config.toml
arch = "conformer"
dropout = 0.05
label_smoothing = 0.1
optimizer = "muon"
steps = 7800
batch_size = 64
warmup_steps = 150
Rows from block 3, named by matrix and row number. Rows with one number belong to one attention dimension. Each number is 128 + 32 x the weight over its row's rms, rounded and kept within 0 to 255. All counts start at 0. After the name is the row's rms in percent of the matrix's.
# v: attention value (model.blocks.3.attn.v.weight, 160x160), inputs 40-79
# proj: attention output (model.blocks.3.attn.proj.weight, 160x160, transposed), outputs 40-79
v.48 065 [ 79 164 107 133 112 130  86 140 139 134  66 169 174 156 149 141 180  72 128 116 181 159 130 126 136 122 146 113  63 118 115 149 174 115 133 182 191  94 109  94]
v.49 116 [131 120  89 114  84  92  96 203 105 138 100  82  96 133 107  52 180 191 155 128 151 131 129 209 145 122 111 136 184 142 151 107 119 132  75 133 102 103 119 137]
v.50 093 [141 148  78 124  85 134 115  83 111 110 177  67  86 137 112 108 157 110 161 147 152 112 134 155  68 124 193  45 119 153 117 114 121 118 157 158 195 134 146 102]
v.51 082 [161  97  87 145 122 134  97 147 203  99 107 140 133  60  96 112 116 118  58 108 120  99 118 135  92 102 136 152 109 164 105 128  89 156 109 161 131 141 128 171]
v.52 081 [125 166 187  88 122 171 140 143 148 156 147 122 172 189 105 106 157 174 112 169 157 127 138 178 147 140  76 139 131 104 155 127 158  72 111  94  99 159 102 192]
v.53 159 [125 132 140 175 129 161 164 118 154 155 116 120 185 120 153 103 124  83 169 127 148 140 123 139 143 168 157  81 107  79 135 111 177 132 134 121 133  98 151 117]
v.54 080 [125  73 143 119 109 113 129 166 179 101 122 160 102 130 143 132 146 113 132 184 111 105 165 181 109 151 175 151 151 139  67 104 159 118 177 151 106 119  79 136]
v.55 082 [108 149  72  65 121  73 121  88  77 125  92 137  95 166 122 144 129  96 161 119  96 132 180 157 132  89 134  98 142 153 112  97 136 150 101 165 166 130 118 117]
v.56 123 [101 106 140 156 165 134 143 168  98 119 122 130 109 130 173 162 116  90 172 113 109 164 110  69 121 127 142 140  96  87 136 144 146 151 136 174 160  90 128 113]
v.57 091 [130 160 119  86 146 132 127 168 163 160 109 123  98 109 109  77 175 178  97 159  38 122 117 117 138 117 120 125 174 147 122 123 135 126 120 148 114 106 126 205]
v.58 082 [131 121 119 198 181 137 154 117 152 142 185  95 117 141 141 113  58 137 164 118 123 124 101 102 158  97  40 125 108 120 141 185 159 124 148 147 150 115  97 141]
v.59 110 [168 123  89  87 116 100 118  81  79 109 166 128  94 136  97  86 101 165  97 105 119 109 143 154 146  91 146  73 169 156  99 140  55 133 112 121 133 138 120 148]
v.60 078 [155  73 113 166 204 162 100 135 164 157 152 102 118 107 152  82 123 147  90 130  72 112 163 169 127 146  86 180 150 124 132 161 132 121 116 189  77 120 143 132]
v.61 117 [122 100 123 132 172 170 145 126 137 157  85 142 145 122 160 151  87  48 159 127 182 147 107  77 159 154 113 127 103 118 145  97 185 107 143 185 134 107 154 121]
v.62 096 [139 209 128 140  90 122 120 169 191 128 110 167 161 154  85  96 115 213  92 134 170 102 184 136  90  91 108 132 138 109 134  97  96  88  75 167 103 120  91 132]
v.63 087 [124 148 100 149 158 124 106 116 100 137 153 126 142 133 137 175 127  57 129  98 149 154 132 138 119 137  91  95  59 144 120 133 187 151 204 103 157 133 171 102]
v.64 096 [143 131 162 151 123 105 134  86 118 151 159 128 114 155 122  82 132 112 110 181 132 104 121 193  91 151 120 127  95 159  37 112 146 163 123 157 123 129 190 118]
v.65 096 [129 119 147 134 176 155 165  83 150 144  78 123  99 100 117 100 131  48 188 129 112 153 150  84 133  81 133 112  89 149  99 103  76 112 134  64 109 143  85 195]
v.66 107 [116  99 140 123 129 137  98  96 145  88 108 109 138 135 142 126 143  96 155 154 158 159 166  64 161  72 107 139 100 137 157 111 129 113 171 127 113 108 145 117]
v.67 110 [151 124 127 121 117  98 209 124 122  65 118 136  98 106 112 162 117  98  90 120 175 118 149 143 150 195 134 131 144  76  76 103 139 176 120 165 156  60  62 117]
v.68 085 [102 122 124  96  95 140 122 155  99 179 128 117  96  78 184 186 167 157 106 157 122 176 103 141 150 100  92 184 135 123 153 177  95 130 118 107 135 114 150 114]
v.69 124 [152  90 116 114 107 179 124 221 213  68 142 106 121  67 120 153 146 189 100 106 147 100  80 187 127 109 107 196 152 176 130 153 128 110  91 107 111 154 102 145]
v.70 110 [ 88 147 142 141  83 125 141 133 104 135 140  66 121 107 174  91 134 187 128 109 101  99 142 120  80  44  83 143 127  79 157 129  57 142 138  90 126 113 114 138]
v.71 103 [116 151 165 131 152 155 140 124 105  70 122  90 154 100 103 124 147 145 147 168 112 153 137  66 115  76 110 119 103 112 154  97  88 123 134 153 152 106 117 134]
v.72 076 [118 153 136 143 187 120 120  80 126 173 115 138 139 133 152 140 142 181  75  70 153 119 149 108 134  77  81 114  78 146 150 111  56 131 134  91 116 159 131 164]
v.73 090 [118 118 111 150 137 142  94 145 133  99 163 132 153 156 113 139 144 150 162 112  71 147 172 104 150 147 188 121 130 100 184 111 183 127 110 134 136 127 100 151]
v.74 110 [117 110 118 172 109 102 122 105 106 125 174 136  99 154 119 105  63 166 171 136 148 125 103 124 115 122 144  81 167 105  57 177 122 114 101 101 129 139 169 128]
v.75 081 [ 92 122 160 145 179 142 109 204 115 101 129 138 137 115 120 119 119 132 121 160  54 156 129 134  85 147 169 142 116 154 143 121 125 118  78 120  96 148 153  87]
v.76 114 [ 83 143 109 151 129 174 179  86  90 124 129 154  82 142 137  81 157 129 144 119 174 111 134  62 139 193 118  88 124  76 150 118 141 123  85 135 154 157  87 146]
v.77 085 [119  88 151 131  79 162  84 147  86 135 101 107 116 135 161 145 115 108 131 167  85 183 182  66 138  48 128 126 105 125 144 117 101 116 169 119 126 100 188 123]
v.78 098 [108 103 182 155 118  82 204 153 102 141 101 106 136 117 129 145 164 131 146 158  36 145 146 119 102 119 121 168  81  88 149 150 146 102 157 124  86 135 109 130]
v.79 098 [119 155 139 148 121  72  93  81  91 125 130 159  81 185 163 141 134 166 181 146 140  76  66 133  65 113 105 128 121 105 169 191 101  87 122 124 115 145  81 150]
v.80 112 [ 92 153 181 136 138  91 104 161 138 114 127  77 141  79 152 149 174 125 128 127 158 143  77 162 186  64  93 143 141 123 125  97 144 169 144 118 142  44 143 100]
v.81 081 [ 63 111 196 162 124 139  88  92 150 118 120  66 121 141 145 109 172 120  85 145 106 159 157 164  94  48  80 164  80  95 143 133 131 124 173 136 202 140 127 110]
v.82 085 [168 141 129  90 142 201 128  90  74 137 126 119 151 100 114 167 122 117 167  95 133 130 151 116 147 244 155 115 115 120 112 117 132 144  84  97 131 104 153 157]
v.83 081 [175  74 149  84 121 151  96 143 157 132 155  98 134 111 153 106  70 161  94 123 160 157  95 115  76  83 139 148  92  81 213 135 103 111 185  59  81 129 153 146]
v.84 086 [161 123  89 135 118 137 117 138 148 121 132 156 135  98 105 118  90 155  73  74 156 101 131 156  97 172 188  83 190  49 161 131 184 120 155 130 147  85 121  72]
v.85 118 [119 172 151 100 181  77 169 113 126 190 108 173 120  92 156 121 124 168 165  71  89  95 112 134 145  98  87 137 137 136 119 116 157 110 124 140  91 121 124 148]
v.86 090 [ 97 176 129 122 120 181 119 114 108 177 155  62 138 105 157 121 161 108 140 152 130 122 172 101  45 103 131 119 107 117 118 175  91 121 127 101 130 108 164 172]
v.87 071 [169 152  88  93 113 160 100 141 143 139 174 148 158 152 175 137 109 172 111  98 123 149  97 141 113  98 107 132  94  82 208 117 140 108 144 114 118 147 166 191]
v.88 075 [152 122 113  91  70 187 142 111 101  98 118  74 130 139 110 137 126  98 158 240  72 137 168 151 128 101 143 168 115 130  93 169 110 153 191 158 159 122 140 119]
v.89 091 [137  92 130 108 138  50  91 128 172 152 137 145 134 152 130 128 109 126 108 123 107 160 142 144 101 124  68 167 146 184 166 147 126 106 159  88 103 168 164 112]
v.90 099 [151 149 167  73  93 160 125 139 160 109  98  80 141  78 109 173 153 149 136 185 130 135 135 133 146 150 112 206  96 174 109 118 143 108 175 149 121 138 109 171]
v.91 086 [133 114 112 102 149 129 157 148 161  93 147 112 149 141 109  93 109 159 176 120  85 119 126 147 118 168 177 113 181 143 114  86 152 119 102 127 143 127 128 139]
v.92 116 [129 107 105 103 141 234  87 120 115 135 169  63  83 121  91 154 119 101 126 135  84  92 156 150 133 133 150 153 120 146  99 128 103 120 158 163 153 126 145 130]
v.93 094 [112 127 113 145  88 178 124 123 150  98  88  83 160 129 153 133 160  93 116 205 135 169 156 108 168  87 110 112 118 120 112 126 116 120 154 166 144 117 122 159]
v.94 106 [131 146 126 129 147 132 136  74 105 177 107 140 113 112 128  50  98 105 158 160 133 146 113 106  98  85 129  67 119 117 123 112 121 135 194  48  89  93 146 139]
v.95 098 [129 198 105 124 118 116 153 121  63 121  89 155 139 151 107 151  72 114 221 120  95 159 128  88 150 178 147 149 150 136  95 175 164 130  87 141 148  92 148 119]
v.96 064 [144 121 131  83 157 212 137 133 155  84 134 122  99 115 119 170  94 118  97 107 165  77 115 191  83 159 138 147  84 184 122 180  88 140 159  87 142 123 109  71]
v.97 084 [138 102 144 110 151 173 106 133 170 107 107 126 188 110 108 156 140 130 121 134 167 106 147 155 105  64 135 160 115 163 135 145 114 120  89 146 172 119  97 111]
v.98 090 [109 198 131  73 165 191 118 159 110 164  69 155 145 128 123 133 128 145 108 113 163 174 196 200  83  87 154  93 145 118 129 111 167  90 108 173 155 154 124 131]
v.99 102 [157 142 134 115 141 125 124 167 141 113 121 148 151 113 153  77 108 166 146 124 105 127 183  81 123  60 109 158 128 146 177 195 129 123  43 166 116 145 137  96]
v.100 065 [122 180 122 211 100 134 147 157 133  92 129  78 114 121 151 115 133 122 125 142  64  91 105 136  95 131 130  80 152 163 185 147 143 138 142 122 125  67  88 148]
v.101 080 [ 99 188 146 125 120 163 184  61 125 180 143 125 161 160 111  96 130 163 166 162  82 113  47 109 100  95 110  96 119 103 143 134 106 150 132 150 110 128 152 133]
v.102 081 [138 125 121 130 140  88 103 145 137 132 161 117  51 179  92 177  72 125 172  92 182 126 179 170 143 195 148 133 198 144 133 110  99 159  93 108 124 160 155  83]
v.103 079 [147  91 143 143 142 179 141 150 120  97  81 151  73 118  88 121 135 193 110 143 150 128 199  89  87  86 109 138 153 111 134 136 103  84  78 132 106 154 120 133]
v.104 063 [137 124 136  94  93 151 190 171 140 104  96 161 165 149 151  97 140 100 148 130  14 150 122 168 120 100 107 140  83 130 137 154 102 118 147 199 148  99 114 136]
v.105 068 [125 163 155 103 137 176 136 136 143 104 156 118  93  98 117 151  74 180 160 153  68 132 135 167 143 144 178 165 161 117 145 128 138 192 103 120 177 145 107 144]
v.106 104 [117 116 162 124 103 104 106 127 110 101 156 135 191 152 103 115 146 103 158 141 147 141 118 151 123 152 140 110 144 201  84 144 129 204 121  98 161 192 144 135]
v.107 104 [167 132 132 167  76  63 162 133 126  93 144 116 122 133 125 156  95 128 155 117 134 144 122  49 121 189  85 189 132 179  99 149 127 178 129 144 134 166 170  94]
v.108 079 [137 177 129 173 148  99 156 140  96 106 149 135 111 137 177 128 190  97 120 107 132  69  82 185  89  75 103 153  95 141 143 138 145 142  96  81 161 181 125  90]
v.109 101 [148 154 123 150 124 140 102  89  93 187 168 110 136 123 133 180  82 117 102 165 112 125 222 155 165 168 152 141 195 135 127 153 172 194 114  84 115 144 138 110]
v.110 073 [152 201 134 132 145 111 109 104 149 110 117 178 183 155 178  85 131 133 114 105  79 124 103 164 122  69 108  52 105 109 157  92 139 101  93 167 122 126 119 121]
v.111 068 [141 120  96  82 122 134 112 123 140 161  90  85 152 116 144 139 159  46 214 145 138 142 163 157 132 103 189 102 129 146 153 115 164 166 109 145 150 101  99 139]
v.112 100 [173  90  66 128 170 134  92 194 171  85 131 159  99 105 111 125 128 107 156 122 169  90  95 225  88 134 155 105  99 117  95 164 132 164  65 149  77 115 144 101]
v.113 094 [131 153 154 139 125 182 105 160 149 115 150  96 168 105 126 164 138 152 183 147  89 106 112 184 144 137 181 175 145 208 152 168 179 172 101 174 177 152 110 150]
v.114 094 [113 136 130 131  92  99 129 102 120 217 132  98  86 148 115 160 150 110 162 164 164 126 205 134 184 190 110 140 127 195 133 143 158 173 127 109 163 168 180 134]
v.115 096 [135 133 113  95 119 107  81 106 118 157  83 112 158 148 120  70  88 112 119 123 174 121  96  87 125  46 114 117  62 150 132 112 108  85 176  99 179 157 135 132]
v.116 074 [158 167 118  88 158 151 142 105  72 147 172 127 135 151 160 171 131 168 183  90 136  90 145 187 158 209 122 161 139 101 167 147 125 163 129 101 122 160 141 148]
v.117 095 [134 160 118 135  96 137 118 103  59 158  76 116 111 138 176 116 145  90 114 129 162 124  80  84 116 105 109  82  90  96 114 104 130  88 156 112  53  77 104 126]
v.118 102 [ 87 130 130  88 159 127 127 131 128 128  98 159 111 130 114  65 156  98 142 149 114 146 118 176 111  99 138 158 115 203 144 137  69 132  79 164 133 112 163 117]
v.119 087 [ 64 126 132 137 149  94 104 148 138 115 116 113 167 151 117 152 166 165 110 134  60 149 123 152 115 143 164 114 154 148 103  81 126 159 106 139 165 131 123 131]
v.120 079 [121 130 125 111 101 104 154 153 146 128  94  99 109 108 105 129 117 142 151 144 165 161 105  90 108 123  56 164  93 121 110 154 116  87 147 115  87 148 179 133]
v.121 082 [117 161  91 135 170 137 138 120  50  91 153 128 113 180 171 100 115 119 113 141  86 141 110  88 178 145  91 111 135  94 191 169 100 180 182  61 120 134  94 172]
v.122 081 [155 136 138 100 131 107  93 100 119 121  59 174  93 160 135 120 145 130 157 167 104 144 126 141 185 122 122  72 169 154 190 179 185 149 100 132 107  93 151 118]
v.123 063 [107  66 126 169 120 120 114 107 103 146 152 132  96  74 103 184 131 130  74  96 184 101 122  89 171 148  94 145 118 113 148 145 149 139 191  49 134 137 139 145]
v.124 079 [149  97 138 153 102 193 136 162 135 137 120  75 122 106 140 158 118 133 124 146 141 104  94 146 194 104  69 182  76 182 139 164 149 152 106 168 152 123 130 110]
v.125 080 [137 103 127 166  83 100 118 123 159 151 118  63 151 106 161 179 125 132 124 160 112 110 149  58 156 108  72 158 111 172 189 182 155 128 144 187 134 131 108 147]
v.126 079 [148 134 144  95  97 144 119  87 113 149 192  81 110 129 131 176 101  89 129 112 175  92 149 117 127 189 101 158 138 152 108 137 105 206 183 114  94 139 124 104]
v.127 065 [156 142 123  95 101 125 154  57 135 172 173 112 108 122 135 149 101 168 113 143 122  38 100 132 112 103 162 109  86 131 170 153  93 175 143 112 136 122 136 128]
proj.48 068 [158  92 111 109 196 214  82 164  69 157 120 101 119 184 143 137 125 107 124 119 121 136 101 121  95  78 146  83  65 109 164 104 211 194 177 119  65 139 134 187]
proj.49 118 [122  86 162 152 110 166 108  98 164  78 113 170 134 133 156  84 113 114  43 100  93  84 114 139 111 116  96 139 146 146 127  96  68 129 121 170 183 128 119 126]
proj.50 088 [139 101 149 154  97 151 113 179 153 155 155  96  94 121 109 189 176 136 102 121  76 115  91  64 145 124 106 170 182  92 149 111 186 145 102 147 102 165  91 117]
proj.51 076 [106 142 125 150 141 150  82  97 137 159 153 124  94 135 138  93 175 118 152  86 132  83  89  16 117 167 115 138 160 117 109  91 141 127 108 114 123 107 169 141]
proj.52 098 [127 111  79 171 126  66 172 116  85  84 154 104 116  90 146  59 101 115 101 155 135 142 144 112 127 200  76 157 182  88 114 151 131 155  94 141 170 169 167 110]
proj.53 137 [145  98 112 100 166 102 164  64 108 126 136  94 103 103  90 139 154  49 131  83 144 100 163 111 133 112 128 142 105 127  60  92 124 150 112 144 139  81 131 149]
proj.54 102 [173 118 124 135 136 123 133  75 164 145 120 126 135 120 121  93  86  79 112 100 116 173  88 144 142 171 174 140 104 110  71 161  86 117  72 142 156 143  75  89]
proj.55 083 [140 129 106 154 151 151 129 198 174 113 121 137 109  93 162 147  86 126  69 150 161 151  97 113 162  89 142 119 114 158 154 137 160 130  90  96 126 113 126  99]
proj.56 140 [141 131 153  96 153 140 155 156  56 147 107 118 132 159 108 167 167 112 131 114 140 135  82 103 135  39 177 110  63 185 142  75 159 166 123  90  72  93 131 191]
proj.57 088 [118 104 156 151 119 151 108 135 151  47 136 156  93 123 160 136  98 109 126  95 208 101 105 162 147  98 127 129 137 180 113 136 114 144 110 129 147 160 112 148]
proj.58 085 [ 95 156 140 116 123  95 172  33 122  85 118 164 149 139  75 103 134  99 117 134 218 114 206 150 140 208 171 137 136 106  80 140 153  91 132 135 110  96 173 120]
proj.59 100 [120 131 146  73 140 130  69 196 191 113 112 133 134  92 159 176 140 108 109 104  97 152 128 135 181 120  76 150 122 134 196 133 178 101 119 178  86 126 105 102]
proj.60 082 [ 93  99 144 142 108 109 126  98 120  90 155 151 114  97 195 157 122 175  86 162 123 143 138 223 140 115 110 157 145 127 188 138 135 109 201 115 122 110  71 132]
proj.61 127 [150 125 139  61 124 122  77 140  70 131 101 146 105 131 110 192 136 115 131 112  71 108  87 130 117  68 133 123  74 165 176 123 175 150 161  54  61  74 122 180]
proj.62 086 [150  67  97 132 114 117  84 133 103 152 133 109  90  79 145  72 133 135  83 141 145 124 112 159 143 166 119 132 105 115 163 141  93 164 171 127 131 161 135  99]
proj.63 080 [ 80 140 159 148 121 109 150  86 103 149 120 150 103 150 130 185 139 172 150 163 117 114 152  52 141 156 110 164 194 115 147 176 183 108  82 133 129 123 137 193]
proj.64 097 [127 122  78 128 172 119 144 116 196 104 116 116 172 190 101 119  99 111 127 120 151  98 161  86 145 110 174 148 179 159 113 112  57 131  89 141 119 141 108 169]
proj.65 114 [143 130 139 157 124  98 145 148 102  67 154  96 126 160 115  86 178 141 129 135 120  93 145 185 149 237 174 121 151 124  83 104 149 154 102 154 169 124 144 105]
proj.66 098 [140 151 148 146 114 170 199  87  97 139 133  93 138 148 138  47 181 183 133 174 101 125  88 128 168 169 167  95 125  76 124  84 100 138  67 176 157 148 121 155]
proj.67 104 [110 122 186 118 133 101 100 127  87 146 120 162 132  53 147 148 135 116 182 118 151 137 122  85 116  87  93 112  97 143 154 215 159  69 216 100  82 123 135 129]
proj.68 077 [155  91 107 132 113 143 141  87 153 136  85 122 105 115  58  84 156 106  88 145  82 108 135 115 111 129 178 151  22 104 160 147 170  99  86  81 127  96  95 136]
proj.69 160 [102 101 119 108 128 103  86 116 164 146 104 149 162 137 119 135  85  78 141 166 143 159 137 105 100 103  91 109 111  87 180 123 122 126 100  74  75 148 118 157]
proj.70 105 [152 106  67 182 119 162 131 127 115 196  81 152  71 150 127 111 167 153  96 132 145  89  91  98 126 107 177 131 132 127 149 164 131 128 134 131 176 149 122 128]
proj.71 112 [134 169 113 167 106 161 161 138  66  69 133 137  88 133 143  83 167 155 109 110 102 106 136 141 151 147 143 153 121  95  75 136 156 151 102 141 150  83 142 119]
proj.72 083 [140  66 119 122 100 149 128 165  60 135 109 148  69 124 138 127 117 129 147 137 116 113  72 141 136 133 175 149 131  91 104 157 181 151 148 155 129 136  91 114]
proj.73 089 [ 92 170 102 115 123 141 117 162 146 151 194 107  89 121 154 133  55 158  86 111 138 176 123  99 129  85  68 178 125 192 124  86 140 101 159 136 115 121 125 113]
proj.74 099 [100 118 148  93 166  71  89 137 175 154 151 115  84 143 136 171  71 133 193  62 106 143  98  97 128  83  88 180 158 131 165 143 109 146 191 100 101 184 125 114]
proj.75 079 [ 95 105 110 118 100  78 108  84 171 106 148 111 147 143 155 114 120 106 119 149 142 136 151 162 140 153  93 112 146 117 134  89 140 118 115  75  90 151 134 155]
proj.76 129 [116 135 149 146 141  86 117 223 114 161 141 137  88 118  91 165 121 124  86  57 109 179 125  87 123  93 107 159 122 170 136 155 171 113 204 145  66 114 116 110]
proj.77 095 [162 153 107 159 118 148 181  72 108  89 127  81 107 150 144 108 182 185  95 102 130 102 116 177 147 169 142 122 144 150  92 146 113 137  62 125 194 100 117  95]
proj.78 104 [114 144 100 156 100 146 127 133  96  77 138 128  66 103 172 143 143 134  67  73 148 103 125 157 124 114 133  90 132 165  47 141 156 173 119 122 200 107 161  89]
proj.79 111 [127 113 155 165  98 101  86 180  98 207 145 113  82  91  84 186  77 133 188  96 102 155  98  78 135  95 101 131  99 117 122 151 162 176 181  72  77 130 135 127]
proj.80 121 [169 103 100 113 126 167 147  61 150 130 128 161 146 133 111  84 164 126 108 171  95  96 148  72 119  94 127 107 136 134 143 147 127 110  74 138 125 147 109 148]
proj.81 076 [166 140  75 176 145 169 180 128 158  90 114 154 117 123 123  87 145  85 101 138 125  74 145 156 150 145 186 132 132 120  96 101 110 177  96 148 126 115 153 123]
proj.82 087 [143 179 153  84  90 142 141 150 138 129 138 138 136 169  93 123 150 176 121 128  97 148  63 121  92 121 180 160 154 104 146 175  95  58 187 139 188 144 107 135]
proj.83 074 [144 146 101  97  92 195 149 129  62 172 108 130 156 136 148 134 166  90 133 150 126 132 103 115 136 101  80  80 156 112 107 173  89 165  84 106 139 172 146 139]
proj.84 094 [109 118 152 112 142 114 107 139  95 190 154 146 119  78 186 186 108 141 140 107 123 146 140 139 145  76  56 115  84 117 134 114 116 128 185 111  73 165 133 132]
proj.85 125 [147 128 147 148  93 138 115 136 134  56 116  88  98 104 122 105 179 174 112 113  82 109 148 127 135 179 176 134 158 155  95 108 157 120 106 136 221  78 134  91]
proj.86 086 [146 149 102 156 115 127 207 181  99  54 115 105  91 133 133 138 145 115  67 107 138  65 107 218 113 151  91 117 134 132  80 157 166 192 114 120 154 106 106  85]
proj.87 061 [151 123  82  97 126 139  96 163 151 139 133 107 152  94  85 134 132 129  98 101 115 119 146  61 112  40  79 146 101 125 136 129 127 192 149 141 118 175  79  93]
proj.88 073 [200 157 117 166 151 118 159 101 112 101 126 115  85 163 131 127 187 128 161  79 129 124 156 117 155 146 175  99 140 156 133 155 119 142 114 123 143 132  79 136]
proj.89 082 [139 134 127 106 117 166 107 142 153 138 126  79 131 125  91  69 140  94 118 165 146 142 142 117 167 189 113  63  96  72 100  81 103 222  72 148 142 141 140 165]
proj.90 099 [148  96  64 156 124 130 163  72 133 129  81 123 193 158 129  74 155 113 166 152 121 167 126 144  98 109 163  97  91 114 170 163  85 133  99  98 155 117 130 120]
proj.91 088 [120 120 106  96 122 121  62 154 169 165 187 147 190 126 104 173  77  90 151 122 131 101 119 126  70  33  81 156 132  80 193 167 128  85 151  60  73 196 127 106]
proj.92 132 [141 123  81 104 143 117 152  95 167 160  86 145 168 160 128 122  48  95 154 181 160 150 116 102  93 107 134 115 167  80 159 141 121 131 140 118  98 154 109 148]
proj.93 081 [152 129 152 155 111 157 188 111  75  65 157 113 120 134 171  75 152 113  91 174 133 114 129 135 136 159 125  84 156 137 116 128  90 137  83 192 134 112 140 138]
proj.94 125 [132 152 127 138 122 112 161 184  75  79 148 118 133 125 174 162 166 157 118  75 105 129 154 139 112 151 161 130 141 136  91 142 142 141 176 145 148 148 108  94]
proj.95 118 [130 136 163 122 106 108 139 118 110  79 110  90  79  86 146 126 145 174 164  84 112 148 120 143 155 121 121  95 140 191  83 135 124 112 157 154 163 118 147 118]
proj.96 055 [130 184 169  86 178 111 177 114 166  93 108 154 192 105 144 170 123 122 144 109 144  80 127 134  85 163 124 140 133 115  42  85 134 128 135 112 147 116 107 141]
proj.97 078 [143 132 133 162 175 160 173  97 109 158 155  97 155 109 174 101 158 163 137 124 132 121  87 128 145 156 117 125 120 190 142  92 185 120 146  97 135 128 140 150]
proj.98 098 [117 106 103 182 133 172 175  93 121 117 119  73 119 139 134 141 160  80 142 153 123 139 113 104 125 187 101 139 128 140  92 145 120 171 156  74 118 113 125 110]
proj.99 130 [127 118 116 151 127  66  79 109  75 189 141  97  93 116 104  92 127 135 159 119 102  89 155  87  78 122 108 155 147  93 164 110 152 190 136 163  75 100 156  91]
proj.100 062 [ 83 140 152  80 138 106 102 142  97 188 103 166 121 158 140 117 122  81 111  67 150 126 113 124 158 107 146 178 142  84  69 106 132  63 115 168 100 156  82  92]
proj.101 074 [161 163 170 134  76 163 144 210 106  39  83 120 183 176 101 164  95  69 159 179 171 171 155  93 118 165 103 145 141 115  69 143 131 104 130  58 117 145 142 129]
proj.102 092 [ 99 116  99 110 126 159 147 155 163 129 152 149 138 159 117 121 126 150 121 167 119  99  86 232 161 114 187 138  56  99 159  87 216 119 112 163 134 163  96 162]
proj.103 084 [ 64 136 121 166 162  57 113 127 101 164 171  74 181 126 140  93 147 125 124  71 151  83  87 135 125 104 146 176 103 151 168 137 131 163 147 135 203 108 124 121]
proj.104 062 [160 102  95 162 103 113  89  82  89 162  97 128  65 119 162 102 110 109 125  99 130 147 179  59  72 150  94 118 195 145 127 136 107 138  99 120 129 134 152  63]
proj.105 072 [129 154 162 146 121 145 134 143 162 122 114 106 133 101 135 161 126 177 162 222 149 181 147  48 102 173 137 101 104  99 149 122 137 140 135  61  37 112 140 174]
proj.106 102 [155 130 174  78 165 208 194 143 130 213 128 125 125 147 134 154 166 118 116  93 133 129 136  85 135  97  88 145 148 123  99 148  81 117 134 115 168 163 143 139]
proj.107 086 [115 163 129  86 121 121 120 184 163 189 148 185 125 187  95 129 136 104 137  94  98  83 152 125 139 110 116 155 120  87  68 172 139 107 106 164 168 123 132  94]
proj.108 093 [109 121 132  72 136  95 114 125 174 121 105 103 133 124 142 117 122  82 109 152 133 187 191  49 121 154 103 119 189 107 102  87  97 151 139 134  80 132 162 111]
proj.109 100 [136 173 161  85 120 167 148 215 157  75  88 164 115 154  93 206 119 128  93 158  97 131 138 143 139 134 146 125 104 127  99  77 146  78 117 126 101 169  82 143]
proj.110 062 [ 94  79 125 127  83 173 138 169  96 156 101  79  98  79  89 139 172  90 104 199 134 135 135 136 152 150 108 138 170 210 142 129 184  90 131 115 105 154 123 106]
proj.111 086 [139 154  88 118 139 152 121  96 133  97 116 110  90 150 161  93 164  72 120 108 116 145 102  91 105 142 135  72 141 131 103 121 112 140  85 159 143 142  73 130]
proj.112 099 [118 129  99 131 126 132 128 102 129 123 120  83 174 105 117 115 102 140 102 114 142 187 167  53  96  88 136 166 148 108 172 116 168 175 139 125  86 130 176 158]
proj.113 093 [179 199 109 147 117 107 126 115 137 159 123 135 130 152 105 121  90 108  82 138 134 152 143  29  99 130  93 104 120  90 136 133 127 134 123 119 114 110 143 137]
proj.114 086 [128 158 167 107 148 153 139 189 138 138 101 183 121 192  94 157 144 131  94 143 136 154 128 148 121 135 150 114 127 108 108 108 118 118 108 124 147 139 122 156]
proj.115 095 [138 138 144 127 121 141 142 150 164  99 142 140 131 111 167 113 142 181 162 176 119  95 140 190 102 138 143 138 119 122 182  89 179 151  94 136 159  77 156 151]
proj.116 074 [111 137 123 136 161 182 101 206 212 142 135 128 105 149  98 146 180 103  83 135 152 152 164 120 126 124 133 116 128 151 189  77 133 105 104 169 136 204 153  98]
proj.117 099 [180 103 130  94 147 106 123 129  94  70 117 119 145 114 120 148 160 113 160 116 174 167 129 166 144 144 122  87 158 109 111 138  90  64 148 123 118 135 151 123]
proj.118 115 [109  83  99 198 138  88 146  69 128 145 108  66 102  82 160 112 162 118 184 103 129 111 108 110 156 174  89 135 137 160 203 149 112 145 149 185 180 149 135 132]
proj.119 093 [119 106 171 104 114 142 170  98 101 183 137 116 133 101 109 143 133 110 107 147 198 161 154  69 100 153 124 112 125 140 141 109 108 138 107  93  85 159 130  99]
proj.120 080 [147  78 130 106 150 132 104  82  92 110 128 145 175 133 155  87 116  70  94  90 122 105 122 186 164 118 149 120 146 145 129 174 103 107 111 120 177 109 145 113]
proj.121 094 [167 135 148  68 144 133  71 158 161  84 108 154 144 103 100 102  67 154 112 128 129 160 124 132 129 120 130 111 104 153  78 112 112 100 129 138 145  94 152 149]
proj.122 085 [120  99 141 192 166 200 164 127 169 134 154 122 107 124 124 100 162 108 169  61 131 112 104 164 157 118 128 157 132 172 120 131 109 127 125 166 130 147  86 132]
proj.123 078 [ 78 110 140 104 169 133 135 112 146 139 132 135 139 173 196  97 123 176 169 118  98 144  99 198 162 135 157 168  69 153 108  96 109 113 126 188 151 123  46 107]
proj.124 081 [173 175 116 146 135  53  94  96 130 162 141 130 133 148 133 104 140 122 129 108 131  95 136 112 100 140 156 126 137 106 172 138 139 109 117 106 129  81 192 100]
proj.125 097 [169 182 178  92 142 122 158 136 109 165  90 179 131 136  70 116  60 102 171  60 163 110 127 108 141 119 145 142 140 129  24 157 101 117 133  93 120  91 117 121]
proj.126 086 [142 156 140  55 102 189 133 189 152  48 104 169 173 139 122 161  97 150 124 161 127 160  97 151 129 108 153  96 115 143 127 140 116  55  82  93 159 110 122 153]
proj.127 071 [121 137 184  80 121 168 132 190 112  74 103 127 115 133 137 139 121  88  68 159 182 160 145 132 141 128  75 160 141 133  98 106 135 107  82  57 154 142 128 133]